From a checkpoint of a small contrastive image-text model.
Model: encoder patch size [8, 8], encoder width 256, text encoder layers 8.
Training: 10400 steps, batches of 256.
Data: trained on photos of plants, animals and fungi (iNaturalist), 38949 training examples, 68.4 epochs.
Rows from block 4 of the image encoder of a small contrastive image-text model, named by matrix and row number. Rows with one number belong to one neuron. Each number is 500 + 50 x the weight over its row's rms, rounded and kept within 0 to 999. All counts start at 0. Numbers have three digits each.
After each neuron's rows are labels from the 100 images, of 14848, where the neuron reaches its highest value: "strongest on" is what is common among them; "patch colour" is the nearest of a few named colours to the mean colour under the peak. Only what is clearly more common there than usual is listed. The data: photos of plants, animals and fungi (iNaturalist). In brackets: how many of the 100.
# fc1: MLP up (encoder.blocks.4.mlp.fc1.weight, 768x256), inputs 0-255
# fc2: MLP down (encoder.blocks.4.mlp.fc2.weight, 256x768, transposed), outputs 0-255

fc1.293:463577516479487410577476474583450559520552547590510504443478503477474502534530465426470586542529507412522570468544512436586516458482479537542482538458504506572577482458524563523564531528512492520454485405444548538463451521462574472463527575518424501530511570451534493533498585469453398505547491526431522525465502510472515508502488476470482473644398410445564435488551516369495516476583472511570533488446580480475533507478489512415397547562466503633531517509509476509531495562618615468401509427486524467523529436550436474461525451569453607477481469431443568481518524519515438549461408501513386482452572574507473469596498513526532469447439538604498509517453497452519531478556458559549397486439509398467507534487466467625523588581485461548474470493535558514471449460506474
fc2.293:497552465538531452529555481515560518515505476559529478549545460502611591468455508440516541466474452553491512425566651515460478492485503551506477468533459521463448606504393491530517453503570394509578472463481399536499389563524527485526469506389550544523497462458487385531415478460432599620535477520403491588465526505465535498516508441548547492478524513499487503354385479540525510426575551608427516479513536493522408561528506502427599511504515561572539495511468439448576458461479437442487516469448517402538483550540416482592471494457478483519456575516508471432464611530567470427446540518465533455603530509427498548511536411487561520406481484434483515442555538460532488499522518496537519451590497582471439454538517520417546485519516545466485536496520545504527480552447409
strongest on: order Charadriiformes (40); family: Scolopacidae (30)
patch colour: grey (85)

fc1.382:481559477491534513528393447604527550451479436488496541515473481498540456416491556473536466460515443504501541586543533457561504558504483566580453443544459585610443580480475465463454492500388508634470549526512567533460490402572483533559521622463598484488470580477474553439467567457389492478485466490485562468483489491524474497511482473465459444482418503469444433573526592531497548510436471445555520494502437529511527487525343450454586377510563483522494533462462493508515402408456485383539501463551469554521560405448539422522553485595520586526512464602541512472549541569474507448496555485520452492434476511596584489434526424545550450493561547550546427496519522538494538503527533500529461551522441434423519481445448421596528522425455487573510496441521508486514487515559476
fc2.382:569524523478498437480607458482468547517433478504508483523529437480437539522505580409583474490541511458463601515523498543495447613465517451502584538501483565445470504412500474430573497478609464503475477516469568472601509437401508424509497450490624550430489492519487465496529496459449449439476499502481579505510496549531543493410524460513559494533474390530518538474487478402444480391534522465532488548503550379489455464539564537409398521518432488474448491546493428506399461567449487477404536579525541518553585527460524537483566421492460463564471589508400522502514523510566580462548481477537493521480455514582509520505478458432574557522457494426527486619488537580553488520450467474422585502543550547503450492441566633493487476482532483620543420507600533555443532442481563
strongest on: class Insecta (62); order Lepidoptera (53)
patch colour: brown (51)

fc1.159:470444480518453395477525480546556553474467437447577578490482533521437442450510492533470490496502491461404528414520492522566452479543488529484604528568498495553497452424485566577414487563429546501526527622504608497476483506434456593522541460499542549485420515483502504423463517556521562552458533507457603413531486429480503506470432484441577499524481511406483513460462432503432585608518575438483488477464524531603497640439480436474498510575488448581547497492467457493549469514507432484465475518499500420533539562484492439410479474482488608456567471489571503436430440481504432441441523520498482471551512569498409520471529462488437457503582451518559627514466534430485429588542491593563451534553415514479515435486488506509482557397473479522517493413517590476517541586616553
fc2.159:573591504565571486554442481450530485559514508491424504514545485503472494497448519528442502535482426494490545465389562492562569417469388559511432497492424374532497519548573491612516521533468558515620471534390460525582512472489454523529519503484533448511474474519479535458534598603505470510413466437444429500552490467526460509581505392462453534582494472534384408446513500531472437468480503516547517490514529465479574506478501416539588584547515493493479430520553387536532459486487486561459502490540449606463484479440447485505382479418522519522517450457493624544512463491425537551550433453487524483457503588493498536495539511571631506489486523487546489556517572435427478445615512459533516511454507541491500527533572400487496557505503564501516546418558361549583455532503501
strongest on: phylum Tracheophyta (25); kingdom Plantae (25)
patch colour: grey (83)

fc1.372:489522577416503406519458433480478599566496494491549515451448534439414459525434557468526474563479474491456442373420467443633553520461470560473500464583522487485489479554466479544556468484441517526508459460621683514441491448437489484518493556484510439509509485529457639468527465470529420454472508535530512587489487503528488488463438444482474454548557501420506483495540540507480596525536404450484503518398551541522503527522506476446508609521546459509518552476524419473418417477545487509488518505556470411520475493487502474453502525592537523439440548469554461533517543449514503514588454648513437489500498515534581504420493520475482377497477505494540479550593498549492433497440542499541440551480426565638515453505508340458424419546417536535523509466544525455483468518493491
fc2.372:512471533447447577410471583428527565523484570540518504426499580444523519468503472565448518492491547510433460527462564540522617436422519507490446424603582546469510512514446547457471504482514537432517523382462441560559542504458525462466456464456413576522481489485462399471501570512520371479501490494519398530413441511442490522468498513492513561489525584561438403498513527607513531515483535480590567564603565495505435557501456523545502516430564379533538454439508534523583595539477459513528515547509579508494406515504641555449536567452484398518439434476409449453540430512546506510505582468467528480576522565442517543512531543476524483490468483517543475344514505485463518494470517470448518549462599414450468473447506545460463544501517492468374523512510451439483557514494542
strongest on: order Coleoptera (31); family: Coccinellidae (28)
patch colour: brown (78)

fc1.274:424552545471543423483478509594508576408525615519454557437515450518420462491537532474564479518467521533510444454497505449534511570527530455521423527507512462515414482624511466528464450575472474473489532523475594442503492423543441534523553491543554600451556518507470414386491491432486506537508540482574494436487491507488520455397491522453520439476473467397562475496468454468570507543515529485580557552447507557613478478456500441473578595516598527630531524580466532513387473441516475487447478365506434416583456482459526452466463544505438470451653545504609461533404510467497477549475473543518440476456525523531521500513556476460562522448525503470533444569456454532463483586504566496495431599464522422498469546456583433486541489576448547470440479471527490530457477587559464
fc2.274:516562526575466435462498536501504545516603562554543597516480462575531499595511558461434582499499517515546424379482587527516475436469538515437494500419519474473532389588478453561496463548515521478485540519442465468475480538444487488511496572542419485482463536510484481565554512500528455497441572558535438444520331541487557511466541530510535444603407473447588530432515488498381523476538514498534436461544512482535526480410554492493462498555518469477501517463537438514538589510471457544410492530492546450480522502593451461391461513430449516474560493486459485543477402474541660467552414540468535473503516517464486488491445607424512432576529521491462534509505504408510562538520499543564487407387434565604447557533527516489482503601514478530529495408473599445516412549532540
strongest on: phylum Arthropoda (84); class Insecta (82); order Lepidoptera (46)
patch colour: pink (60)

fc1.343:503443498500568545474527436523588515555435542525451479410525481505519432470489538500506529561434539424442381490517419487479438598546594581502481518476540602484434573557545429532510467428482546499490521556432586570378487569469445489613485486468453527533455471455577599536400437473525583507552528565451591483528529452419572475579494481514534530470434491468544590431516522484492530561512421502518459573538614545583553470461407461480488421548497473522458541525509455383525538527490548500495422555507521472463519532481445451473570503454463502474554513444480554525460471517483551496502432608469475409541579489588478552603591471482469465494469464501468535409498453505530476421470535535669450476482448497537538471434466562461456463447494458491484491508552555512456468500537516
fc2.343:482574534578478535486503340536478470445564483494450512471539564532439408454498439573486453421427477418575499461529527470461534540538473438504546528552517423447502510435549478509564533521496382494537499490453591587523523570529602498520514515436525479352521473509518458558466550401530572547540563570511580469606558513499489545564523431553557478586495444536500493492456585451466482463497442548363420541459463423523566464546595448532575431454459478433538536392394572462531486524440458523534474507482523529483545506464487485482570503522406567469525507489493641562530501514410497586472497601471517490580553501538541543504446525448534554603524431511467419464503510520469499517454442486520469462530457512491477497511482438556498491484475484455414457418532434480520507510442480
strongest on: phylum Tracheophyta (26); kingdom Plantae (26)
patch colour: brown (91)

fc1.118:567471459385567457529486404476540614489443389400519457520473551514538573356492502489526506437510487504531469585597536553468469498510464410487433510494482559482489540461434541491463551465507507534470597443527550493512448481422448460499509386485486517572463483435463448495549518502415467502482512494414531447449504462449473493519463585337528524497528434448468535518600492572439525552509460507491556499506594467509451478459404477428497478493431484566572508459519597511512560505576521428529593537511541514414459484459420456466577436460464549513475433602490494457461504552510528478550477551544494478529523515484488558584521434488502453443551470406492556514509490494518372508522538479560501531553473487539517447445525428535472542525525451629468417514560567444409408559574484
fc2.118:499480466560600555415588506511445505527542444488452496502532496481522464522574452543474631555537483488508491461459541510516512474564522581410462525477524431522593415521454390526464540528534523430485422509499506504529492605480463473469513495594506541485457435567448515415477439459521495453529492489478540526533554483552536508525461473611536475476492438546519501627377459390469511493503589526574485532580400445485434478523636486524424518474505580425470480449458481502520509448397531465465503489564463515513494547513504547509478500533445485475461556462515498554600535396498514509427569452357578579509460480488487536481447450534538623559501397529584563553418403518469504507503446560513528489483429552393531545502487529518517456554464471364519536524509525524591503466534520
strongest on: phylum Tracheophyta (25); kingdom Plantae (25)
patch colour: grey (75)

fc1.341:531505494602604474510505404486571492460517461513493581502496486535518552468512543534522462586514487445504489562560530401440353583501457424550372504530492479556505578453476494520451428419477520586487556574474524583534406400434453527587439475536606507552518574422572576502450586505426519445449574449450536540453506448506419471510496530426484483471454548483460525508544530534534551667405511435541534488488494563499603586458455490515476523576527490516471492530556453512512483516502532525492455402463505530449511520552510556521542446414539500441623484533516444410453523506468540439499587452528451506500516459568533497436541461479422524459503386465522481530512507587426528497493490479541546508458491425459525434459545445446514577487475565531494463501445530476441463544586493
fc2.341:458432470434574497458472503563513528510466546442525510449476629518495477434538473571409477566507498486524500403527457488601418499584524485492552400619510460558444488434629580500524498477510541546467455456563485501404552514481476543519538516460498568523431406583469491467489557465491515433500451511527510484425498566436507468523483543544533379549541448492577487512457479523540524455438471439455610498485540522483481502464498599584439402487422579524524591534386534454397469456409494459480564512454430439495412458513549506453467520551487507454522496441535494542548514436543480540552487545536516481440483460523581483575497583464582489457531436542511514497534428502490511485571478544456514506630553465559550615415461558514457495483488431422403587476541560496496487463463456
strongest on: phylum Arthropoda (67); class Insecta (59)
patch colour: brown (55)

fc1.3:461492550464579449495449554555553573506454515506489490507432448469542458550495578432495430542479528509457521450543500460582559495554498549440459527577492524561447501537512527543552409480461539501414556526552576459375447471533496444545534505475569572510428513472460527457443507473458504505554524452455543501397433511493419468440489522442451525578463507438477518449568525452487569590564445450451475602422543581520520491443410510414568480542611594504587585527387428468490539468581538501441411488484577471594533503516554508540555485521462522488595446484592479456462459481575512548502420512449461577417477518530520620536595512475455451512537502481507443477537456526526549454550525563537430575456448430491522565444465453451476516508387500515493560446512597474435452522558475
fc2.3:434598473410556454477464460589583563527381476530558507444511451415544511510464570508473541521584475474494532489495445467532477487493573489464419495500470530572446469501497462545515474503450530464505598477437485569452522463600528478454511559474476493475417540462597510536479486522483538458514508488483593552496482496538455437387505465513564494572554554489570464489581479402481573484535447517579545586439468527443330518492453518399579529477501494594521536570463450509444507455535553407466478569557544462545562529499462408445495400512473513514606458538593549454484468504566426525473526563502531521508436492591409576474566536524499484502490513461478491544566543416519551480566509550537446508459434552473454533514482482503438471625520491494445446391488532375489426553526540
strongest on: phylum Arthropoda (66); class Insecta (65); order Lepidoptera (34)
patch colour: pink (26); red (25)

fc1.488:409446527527463469573530473559610527483459433407582550456458469473540497408446599515540481456493541464540476506545536521544500618544489547522491417600439525581538512496492512509527526393569494516463530511439484516517471531521577492534490489449612499496570424452434514450337505457431461439434579495544502524516484482491388493562519533427472426467431447413524492487476546460521558530484589514505549498521466589558525581498435471522493416468550475622546551499477542354584509531478537508495434456537609494510544555528502436446526445567460501464503526412560449514472568500526539488523454437544472524509486537477449525527587506555444456446576392495520443522456450508474373541532502534537510569504420480522525522448474422539394496478524493611481475510560518446510474499524526
fc2.488:427577470532438567454518529490532517526582511526538476500469516465592444456529427520452526477514494554524429458448483447488571399548481541480521600516539435476508518541469449456504464485539513438452581489606527486467523581564434489504500504543350537487436541528447464545509426619494449435523428418498382446525496486445493571549445448531483468589496480529439560438469524554491414474487480615442547459547463562521528508528479573541488472479585447401470437457523523461523555451509527532511509510505482514571522550458545463586472409486557483626454476477487561468589541537499430410500537564416499470517471369474474449532469465501570527578529600541526457455501393475545468516508557465556610436552502619461554461500485548475518527469508542435529566525470447479592510529434537
strongest on: kingdom Plantae (34); phylum Tracheophyta (34); class Magnoliopsida (28)
patch colour: grey (84)

fc1.497:533508580426590426483486585484448526485506438453462562534504515499397400484493490480531601518499497485422421543520501428508531552482595521455528442486510478556492544546516538446546532564433524465532429501490500466385412478496499443462527555475538583567438621500450569512414459537506482487556550509506580538469512451474452411456604474329430576544544579392466506519595546445521451506519494430477538525591572581532464489523498473485542422524526576458514566543423498420512457491608502477535540409432575432548500504559489502440445581541458525489542516525484485507510465470523563495408477573528521548489509494507522481419522531433470479467472511452549531448485535522534440448450543491489413575485419492492554500452482412517489441442386496510479483592536539517462466450582569
fc2.497:478584526520532393384483513516632477408436490502455432446481513542573573467495541506517472512570526505473419500457542460497465534568566573501423412487457552554474547515478494478375463455476569539514527425487499531459613477463554467516534547502489518454422458433584500497527621463552560388501590542494597552477502392495413580508468440513467496541592475501537523506509480530527484537459432458546448549493541549453474507478507445587522491559458470598493610539436354424478459549445577505493530546564487479526520579462413471549446463453444459410384486550494446534453464501481516507476546468496518478441453468521510533559626541523549464449484552452527508502494510433540507497500539580542488573436562513459489530427536497545489526507524576469506564504462462402410522529503478
strongest on: order Coleoptera (26)
patch colour: brown (68)

fc1.98:491491563401446437523501421579488570521382503492510505483473466402467498454428507438530567511504501487504545548479488462597513529537489596521417473550495589534549450531479525449532539441466454356431460448539598466470544459530519490402523476495504567502504524465509558489469516468562560391517553438535488658460479494485432507447560471548438536582475415442463479452559500466454485560533467478476448474532517557492476565487507483460451584448523455619583546534434448527451421451614564480537498476478572544454513482510496583513512465586438473418408502437513525562538487508532503540511516463543424588457544549509484578403549470466576327463456463539483402505505552564455493447446489512563503539540480491540550522529509551551422507474494506533477499491568588554482535523516560
fc2.98:479470435528415535468448469494518526490454539536548493518449446583515532452574518454511464479495512401616518530543563495522506478470551466486558445555493505489565490489565473421453565477478435396448539508488509484528513448471437513452506533469504479456481505433528438570475502503556562450488442578473518406383488544575608512531465553643581475501460426531514424400409464615511500513549480562492541465424469509462539456532472539446525473516556415563474436581475500442479458488492466546503522503453564540503500457508413530509546616566440499473537463484518579581609622446529440486461461505455566528506431486433529465515464548539632504443575549542502457532537416506459435551518474513477465558509553483437494622526494529464515568506467447444478392637501514555512409490531439
strongest on: order Charadriiformes (27)
patch colour: grey (87)

fc1.653:542539590451520410500551416531460518484524541572470594446428545522567509533536439413482601472450491493564465522379509437483547500448498523560481478466411519445452437558506550549548551508546462409471543492560481566461525498499432501514471553521470508521486517410547518430509460497494477475511506512482517508501472519515555421435543470502561441585548431443525449515459516411453474612523406540496491597450536524477463483441464543465501483458531485447582535495356520593467521514523544443423517473503522521505435444519495524523517611468508549505659518441537522548419455479588456491527497477606432475497461440514476473485626411475546485501468502506566458491537517456562483512428566487472447447425468533473444600426557570594493517643501551486546395501541520555484448500575563
fc2.653:512561464548419533449549583523470470474441463442549602554490461487461500380498484472548530468446509546532544495529485473476456422497493450587373476462494525522483531430468468459480482469536552553476531481514514549569483488508527547482505502507510530527551549420501565539483509517480550493495522436513510478484469510529441521516526481457427495537483460597372502517592473554530417562493567526535490344511613493477459536546453452660421572567452507556432441472685509492432509557551472528582509435464499394482476557493482499536424434580524496460489509471430539534591488550507503481475512443563526511530493490607484411426431597570453481525488426470508512500404476498451499462474424491529468521497562589482475450588536477520431508446564560507621450519512404471567519493510442
strongest on: order Charadriiformes (27)
patch colour: grey (81)

fc1.324:381543538407485444506452455496488541482478494534520513493414454473505405534409539515402499487374485518474576444496489447528592536592473551510608520603620507551529505546519522486447487503389527514407567619552530556467416425538542554538540549593560538510439534419570498535443476434431566540491545509448468462394487498411494525503434503459502498556445447494534544522459571540492532616495475431477457465471516530521442560465528535479483495534477493469633471517439525515525499442510514534495517523535564441585557522518560611450491562557488527486468497461532547434460546547518457537503470534457413441445558529593550461469584533475546486461407457492552461522494448402421480554482477474505452455443490462531473482546505520516550569374477470454516480532493425552465478531579562
fc2.324:450476548596554420456534523558468455452445500503454526503482514556592426574413539587526587561481530541391494483604535585489572508528439425565482546504512592535545503527526528430505478520502511390612469530523414566468506517526516524505589493472547515565536580471520486451483437497448526529492426521496497536490558502534509455588505517400515568430520423418443487459551510420585498433533530650535492461474528377566504529420493484543459518435423546523446443563501543455512456604544538528550406445529580544528476448464505412473489451520467503553505449484506520498445435461479541535546488462525448550520405455512523415517563519477511506525490520503453393571520568577439500504441479449466459496598498577450426448492466522468515462571509467584509463498502451488427506376529530
strongest on: class Insecta (68); order Lepidoptera (46)
patch colour: yellow (25)

fc1.331:449487566431490430489562431535516538539476490518549541416452508451460400475468572464497513504411560514469430425492434517578477491465545477490544411544452379517527494459526512528578545416515568530543501575503523531495476476558471438547537462518480458469469457436485578461378506473471533498556605531509519523573463513389501434505499488455455489604481398465520513557471547543467486574535483425456471554429565615526450536463462494483452462418472463486497526500440502452568475504527613510539502459404537395530523544598537485364500475586500501412557491463548580487379457448516510567564475573590456464466588522557500472501550478445489438514547475556496581445429522512489394546514526594560442528523570447522512465475508555590464480524479540445429503500448557506531419488510547
fc2.331:435531449478461585511421445453530503472453417496445447487514368448459541456496531506485486415477514502468593493526455581534503474533490468545515504516544441501506437531501476451557530530460518496458440489471535493507548469481583419467533579511354397568474425499410592567475486464551551473545482648472522460433625500491550622596421417440508523536478404490446482506460490572436548439533446482490478462478576537561505466529569519461490494435475456481575563440492458539490516471572582404452518578474517459498556494514446475489569491512525520552462508504545471528528494547538458512521393523513507471569469360517503462516488555574567486516484522523579422501529399481536518451523438516562463497504529446522616534562412503590582589425517434512544537530533587543493476540506483
strongest on: class Insecta (69); phylum Arthropoda (69)
patch colour: brown (73)

fc1.359:549488402577534494522441435550515542561439519429416544463535547518450547519501500443540504481463461476523528526603482556501591433434562529510515605479507468574525512555486477467521503411442591459474440558470512543535480524514496481597581485487456465507523452496558482411401522393488545528558461491386489444452526506460483503543511569460532389488555484480539588425511514437488434533496465545455549548463521543497545530427442584473550465483598542549573532484350451468556484479534516459448383379478465569492542473474572471528541532533448454543543477504572523483552487461598442543516603529467504472390506482554518521488521457504428565501496436544569546503545518605609553505510483454536407553510417498421500629497431426490496490508441487526545515455454557513477488436477457
fc2.359:446511456536417473393500512599467515491572596616551544487509493493567534492527529570443487556485493483494512473533456463433428584542492527454604530455454528514487524532418575508482495569495467507479519499437449460465536478552472494562471535562443558463411522458575619538505492577578460489490490483471553453522447447544466542526487559518613485513454526369542498490468477443525542569506461455480465534501607581526466452561512505526478426503488463436504495472479493511551559480435484576458506457449458527509431520523484515476504468540581614574600452439473545535570501527520484537471532430393480462490422482438426434547444507468463526589582534552540382547526486522439374461540452554536456392490489585503542485438559491430470396513625494470481503452421496561578526470465424
strongest on: phylum Arthropoda (71); class Insecta (66); order Lepidoptera (41)
patch colour: brown (71)

fc1.689:428468528366487516524487499523529601549463605586466524406457452532456446490590500448530465559475586494470436538577433520570514595560530530474500548473526456503432518531503433533472458525493558509491546412494497530454523416463527470580520493494538556532447514466483483582501496463447545552448483553539510404512443536438483431465492411525464486532468536418542536360526514454500486520522547560494528490488689489522468595567436480477509493552570532570418550514523420443499462496674470512496479583491484483488546447633516458464537471537480480508529504490536481544520477432514566494482414559446424477460614547486550506497588521435416547500522475473586371553554508522526466527452513583447437526527507494509528536486519499528504445389475470511495426488597487446499470462476531
fc2.689:483607530525433480510616400536621418500456375532467528534496408453579512631480613496591514485486516479536415512448474575442515484490503453484558550480498448509502521554465535534613498546428585495489472481519475484449510523520562541541532388515398535611554522508513468478450500552498383481485452412485431456521471430530496452492553496333538496478536451465415536429499452511543528451537491485531508555517520588458492492524540481484545476470492489406515544449457460519473572526521538484562493469483516471419465467484412507396485521464471441540503406471509528491548578519479491559472491497420495536468403449488543533524474510520507487603478529523635494513539519437502541453496484537574493576566525473460549456536521548524422446532507644507581407479511472469455550537563487
strongest on: kingdom Plantae (52); phylum Tracheophyta (52); class Magnoliopsida (47)
patch colour: brown (64)

fc1.720:490445549564567463417421511514585499461458527543485603449467530500433524450497514515507473475435541429497472518508529479546539553495408465492506463503442519581429580488540531506374528453459484610476532486579627545455500557433592480515545552445622549485497526428536457473436557464470507514513483504490513442512507512469539470531536488495462526556544472387467581416566453471503528650450488477409568429487552580474531572427434481462501527504523494486532645543420471465418525492551634444556515586593464454450482484530519568518455505460514504543469517476497504477445383574411522440518535510540447553500555592527476447455437495534425545491465491484469454513573558459482520465548460521587514454527477526593570442422460459491456533524486529551555521537518568562440530546498440
fc2.720:425453571599528493543517480567562440450519421472452431481497547519590532503599408565430498483501489484556477567545551436513409547556540508486532490483510559439391511405504463464479532471539520537388510550548542454504381489445423538458476527547525485404422528536533579499454540415560577528469436595443587499493456442601504477500467437560448576559543506592529498450465551503500519455474484430465474559562475482443502497571465502476470504509464610568480466611474516522508533483492529638501423593545491529507494508473461602556508502456563526493426536536532532523536519474412393474527529475505430405522531438441565531561525517529548412431499485504481460482508480417505443492478503517571459479436479499509496549555523488436464506421471598564485501638461480471423543493543512
strongest on: phylum Tracheophyta (26); kingdom Plantae (26)
patch colour: white (34)

fc1.49:433481475474564520513452451509526540479437462646461441501449473449478403520471553480424474614544460465419466509445431412507534502505442489454474583552595515544492510477485526608561490450484525510449534503541586553459499448471562606536528500559511548623449596484500461472498609433468387467589470444511517563472476482514503434486586490389536548471579512534427523483561518462458656573463396502539586477564495449524429491467517461408459555633545510534468537500462464517416525516602469465415472537545515504520448427466562497541504481496481505535551511469562541456486445443485469487471484502486448447513477516465545556519516524490520439434480500509586501438556490421444484527546463527597447519464524483382486552448492436440464516501418529448539489477547560504525447585499497
fc2.49:422474463636538515480476519502525505507484466478377429562491505458447449490541545465515407485484492493538443567548473496501621492511516442561512397568521503587554536394506523477515499631547507537461442487415497529460529447485432465532503435410483517390533443524469540418508514475604561389580500413497543586490609457527427548457558574510553460483482466569443420532519481529522402540496501452559467459579468528430439501483459537597532549494432538538492407551540520493455490483517584473566567399499507552583392458498541528561443503513548431479551445454579504529485556412479462481502479405588517477524472443512575493520463450447547530413428452563536521525464522453492568531560493519452530539496520465534499576473448539535474493463525508479433510588465484529485580449457481
strongest on: kingdom Plantae (48); phylum Tracheophyta (48); class Magnoliopsida (25)
patch colour: pink (42)

fc1.97:516427496486469419477529482503493536539515517566450546328589467501488468506511601495554484537451524489495503544472464562561584494487523501485511438503416511541384537568552514538464501411543520554480454455490612469424484534478453498520509550534497464493477498383529563495347542424499502508514501506516479488545516440498488446526542431449520478602493464375493529530491511453484453577493525534445501566538541573548450458453456507450402415468553584563511578465401542355529521537463606519511487461497524379491513449488510580468535551508510437485519475452484515536467447447443502543512507501506401457505510467572491482515523518489390576482626411557607554579522439451537515427526503518552508537575501507461479467426472484540526513536535527440498407494436532378404476499495460
fc2.97:558519531503531486472503465461510514538624521485419427495430501556505504474486516484518494466571478502575488491525444484514475532499535492487512479456516478359373443538529523510543512607526519579370479544486539483494433517444425506458487438524447584595484511533491509484515467453595429460517520454482379469551501511521475486567556441416501552518497410508478492513504560529452544520458509456421415542473523527537489477576557463564536578455475478439439607491440456565424598524531496411562619426367467546531408488475461546552499517535550486547487416579476592563456505401521423456510518518582503534522483560458490513474469491431537485580469487552567503505502546461524472452365534431574464484491445542543548459515549507580495528448471439507518409601478544544431546519485608
strongest on: kingdom Plantae (33); phylum Tracheophyta (33); class Magnoliopsida (26)
patch colour: brown (61)

fc1.354:435506524510530543533429456597435534517505496468480537483432432536498403572538578392618541460491479386501499494496502533486501557470512548542520534517460481533541468540611498506497513495524507441479527495479540414471327448494477488573536514447566560470570487549390513508459487452507470548468487451449491465560434528489547400495463565471479464516500550491555521518581539471501535445496434472570527550470540527471535437525385536378596476509500453492583624566470522462530625493519515436452480532444559467529543512503590513456600569537514484553654401555530512500519430408554525593532495555516479483461427543532514461500556429544504453480509532431539546460533432552433465472497506500500482491542368467530559591432530545540533528531495457451489470568511518498499412551558531
fc2.354:430498487488519475427549492580487488538564530418444548516478496517503500468520522532500574544555501585477477492469497505450507533501570537515447492475554525436539450546424487621415403512534419482592447462491394549448516460495414459474477498465474496516425590571507460476577356545497548473502500522460545540482493399523419495464469570512602519491516507431541473584464532574513494508506546540584504495535472482432544388461491535502369495400521549491535437505579492477484458464502515491557457590523493521489604436470471458560511439511502477466511536531482533498485507464567537428518468459460478552604414434447565601501513577557540544571526436525436541516583453546575444520457532449587429553514491499420493509446517569548511427577527386453372518530452528524578416467507578
strongest on: phylum Arthropoda (80); class Insecta (78); order Lepidoptera (37)
patch colour: brown (62)

fc1.503:543564537400547467481400504505440581574424474450481423444444502501485486422451516421548528492418506447534474551551501561458566620479545575526495522447491567528421536527469449432479521473545460476480578469522568539485466420501566462562448542528525543525417465483528532541470537415485536565464543520338440504445483527437488466461569497454574499565450424511444493414501475511472499553474439429497512436447595515513514562439440524432575506504479488577589523505489549598484480482606561451501520494555549522489530578520555475495597421618568443484508556523516576487521519482522539545467476515561390496411537567540517485423519469527468459482513465497458486534562595485458452516472536484542393457499469482604453475500473449523456507464507509573488377527539452500497342511477517
fc2.503:550475444470527606498520618448497490431540500468435529564503524529490577503450539491553515434537478458561552512489455491467514477509610436548529544499586475525528423620446427566420473609544551492499488458473453517544479497449462488547507547581431485554437586532467466515515497507531529521423581474507495439475535524503610537504465558434477545510454486479509519575453487440550494544522519540468431438517481390407605402565449430544491465541458408404492501456484450575530571484517591469447535427478465522433490528465443525540485379467488542508550486495475449516581481566495535474568465445585557473370516498532461437561546439479495530515528342556503487495499510470445490501457552503557557491506490525552541528426436538496438510463567513478594432533626433567544526453447435
strongest on: phylum Arthropoda (65); class Insecta (64); order Lepidoptera (33)
patch colour: brown (52)

fc1.204:478536570547561460508480474572484547548451531478504539484446540540599415532551555461498563529495556480443503519591510518499550496471498558537512536459502397555489431456561470554515424449481513467557498443486515516415405507528457514432551475489441566523506553488472476442444475500518463493478507547472535556545465492481514405415527517476459626535550503512456423559617479452511537458513486484518526549419522554458606496396445357448430447452536549507520542478457527479521498377592529441505465401519561520487541536481485538440546513446496543509551405518619519365497499474553539482505447540479515588488507486530508599470552533520533387535463464444512398480502543420608478508513507518570468532430468530501546645537563515545482470597372533489428446522455534442439508520523448
fc2.204:470523498530508400511452505418539468435498561557545517447550533519488549472533347584436517506511481482570468555547503439463433550589469484439433433485384562507414402556621517482463431544510591592537462570410537568428495506496489539552519488528428454473536488523557581546491540477442529446571583461502578477438500514471457454487509459561471510479556521473431494433535502531562531461482470592425551475511547533467570508469516435587491465547459570412533473604485467470503497562461531469501527441537454470516500422482491524457482539491500465523498572458452419437578451456433511527392477457544550510464526405540598452513566520457547527464548490592504556491463484528454535496544520523461467566477520551563407466399461515461556536460585601589475549486497492542393479536500410
strongest on: phylum Arthropoda (74); class Insecta (72); order Lepidoptera (47)
patch colour: pink (34)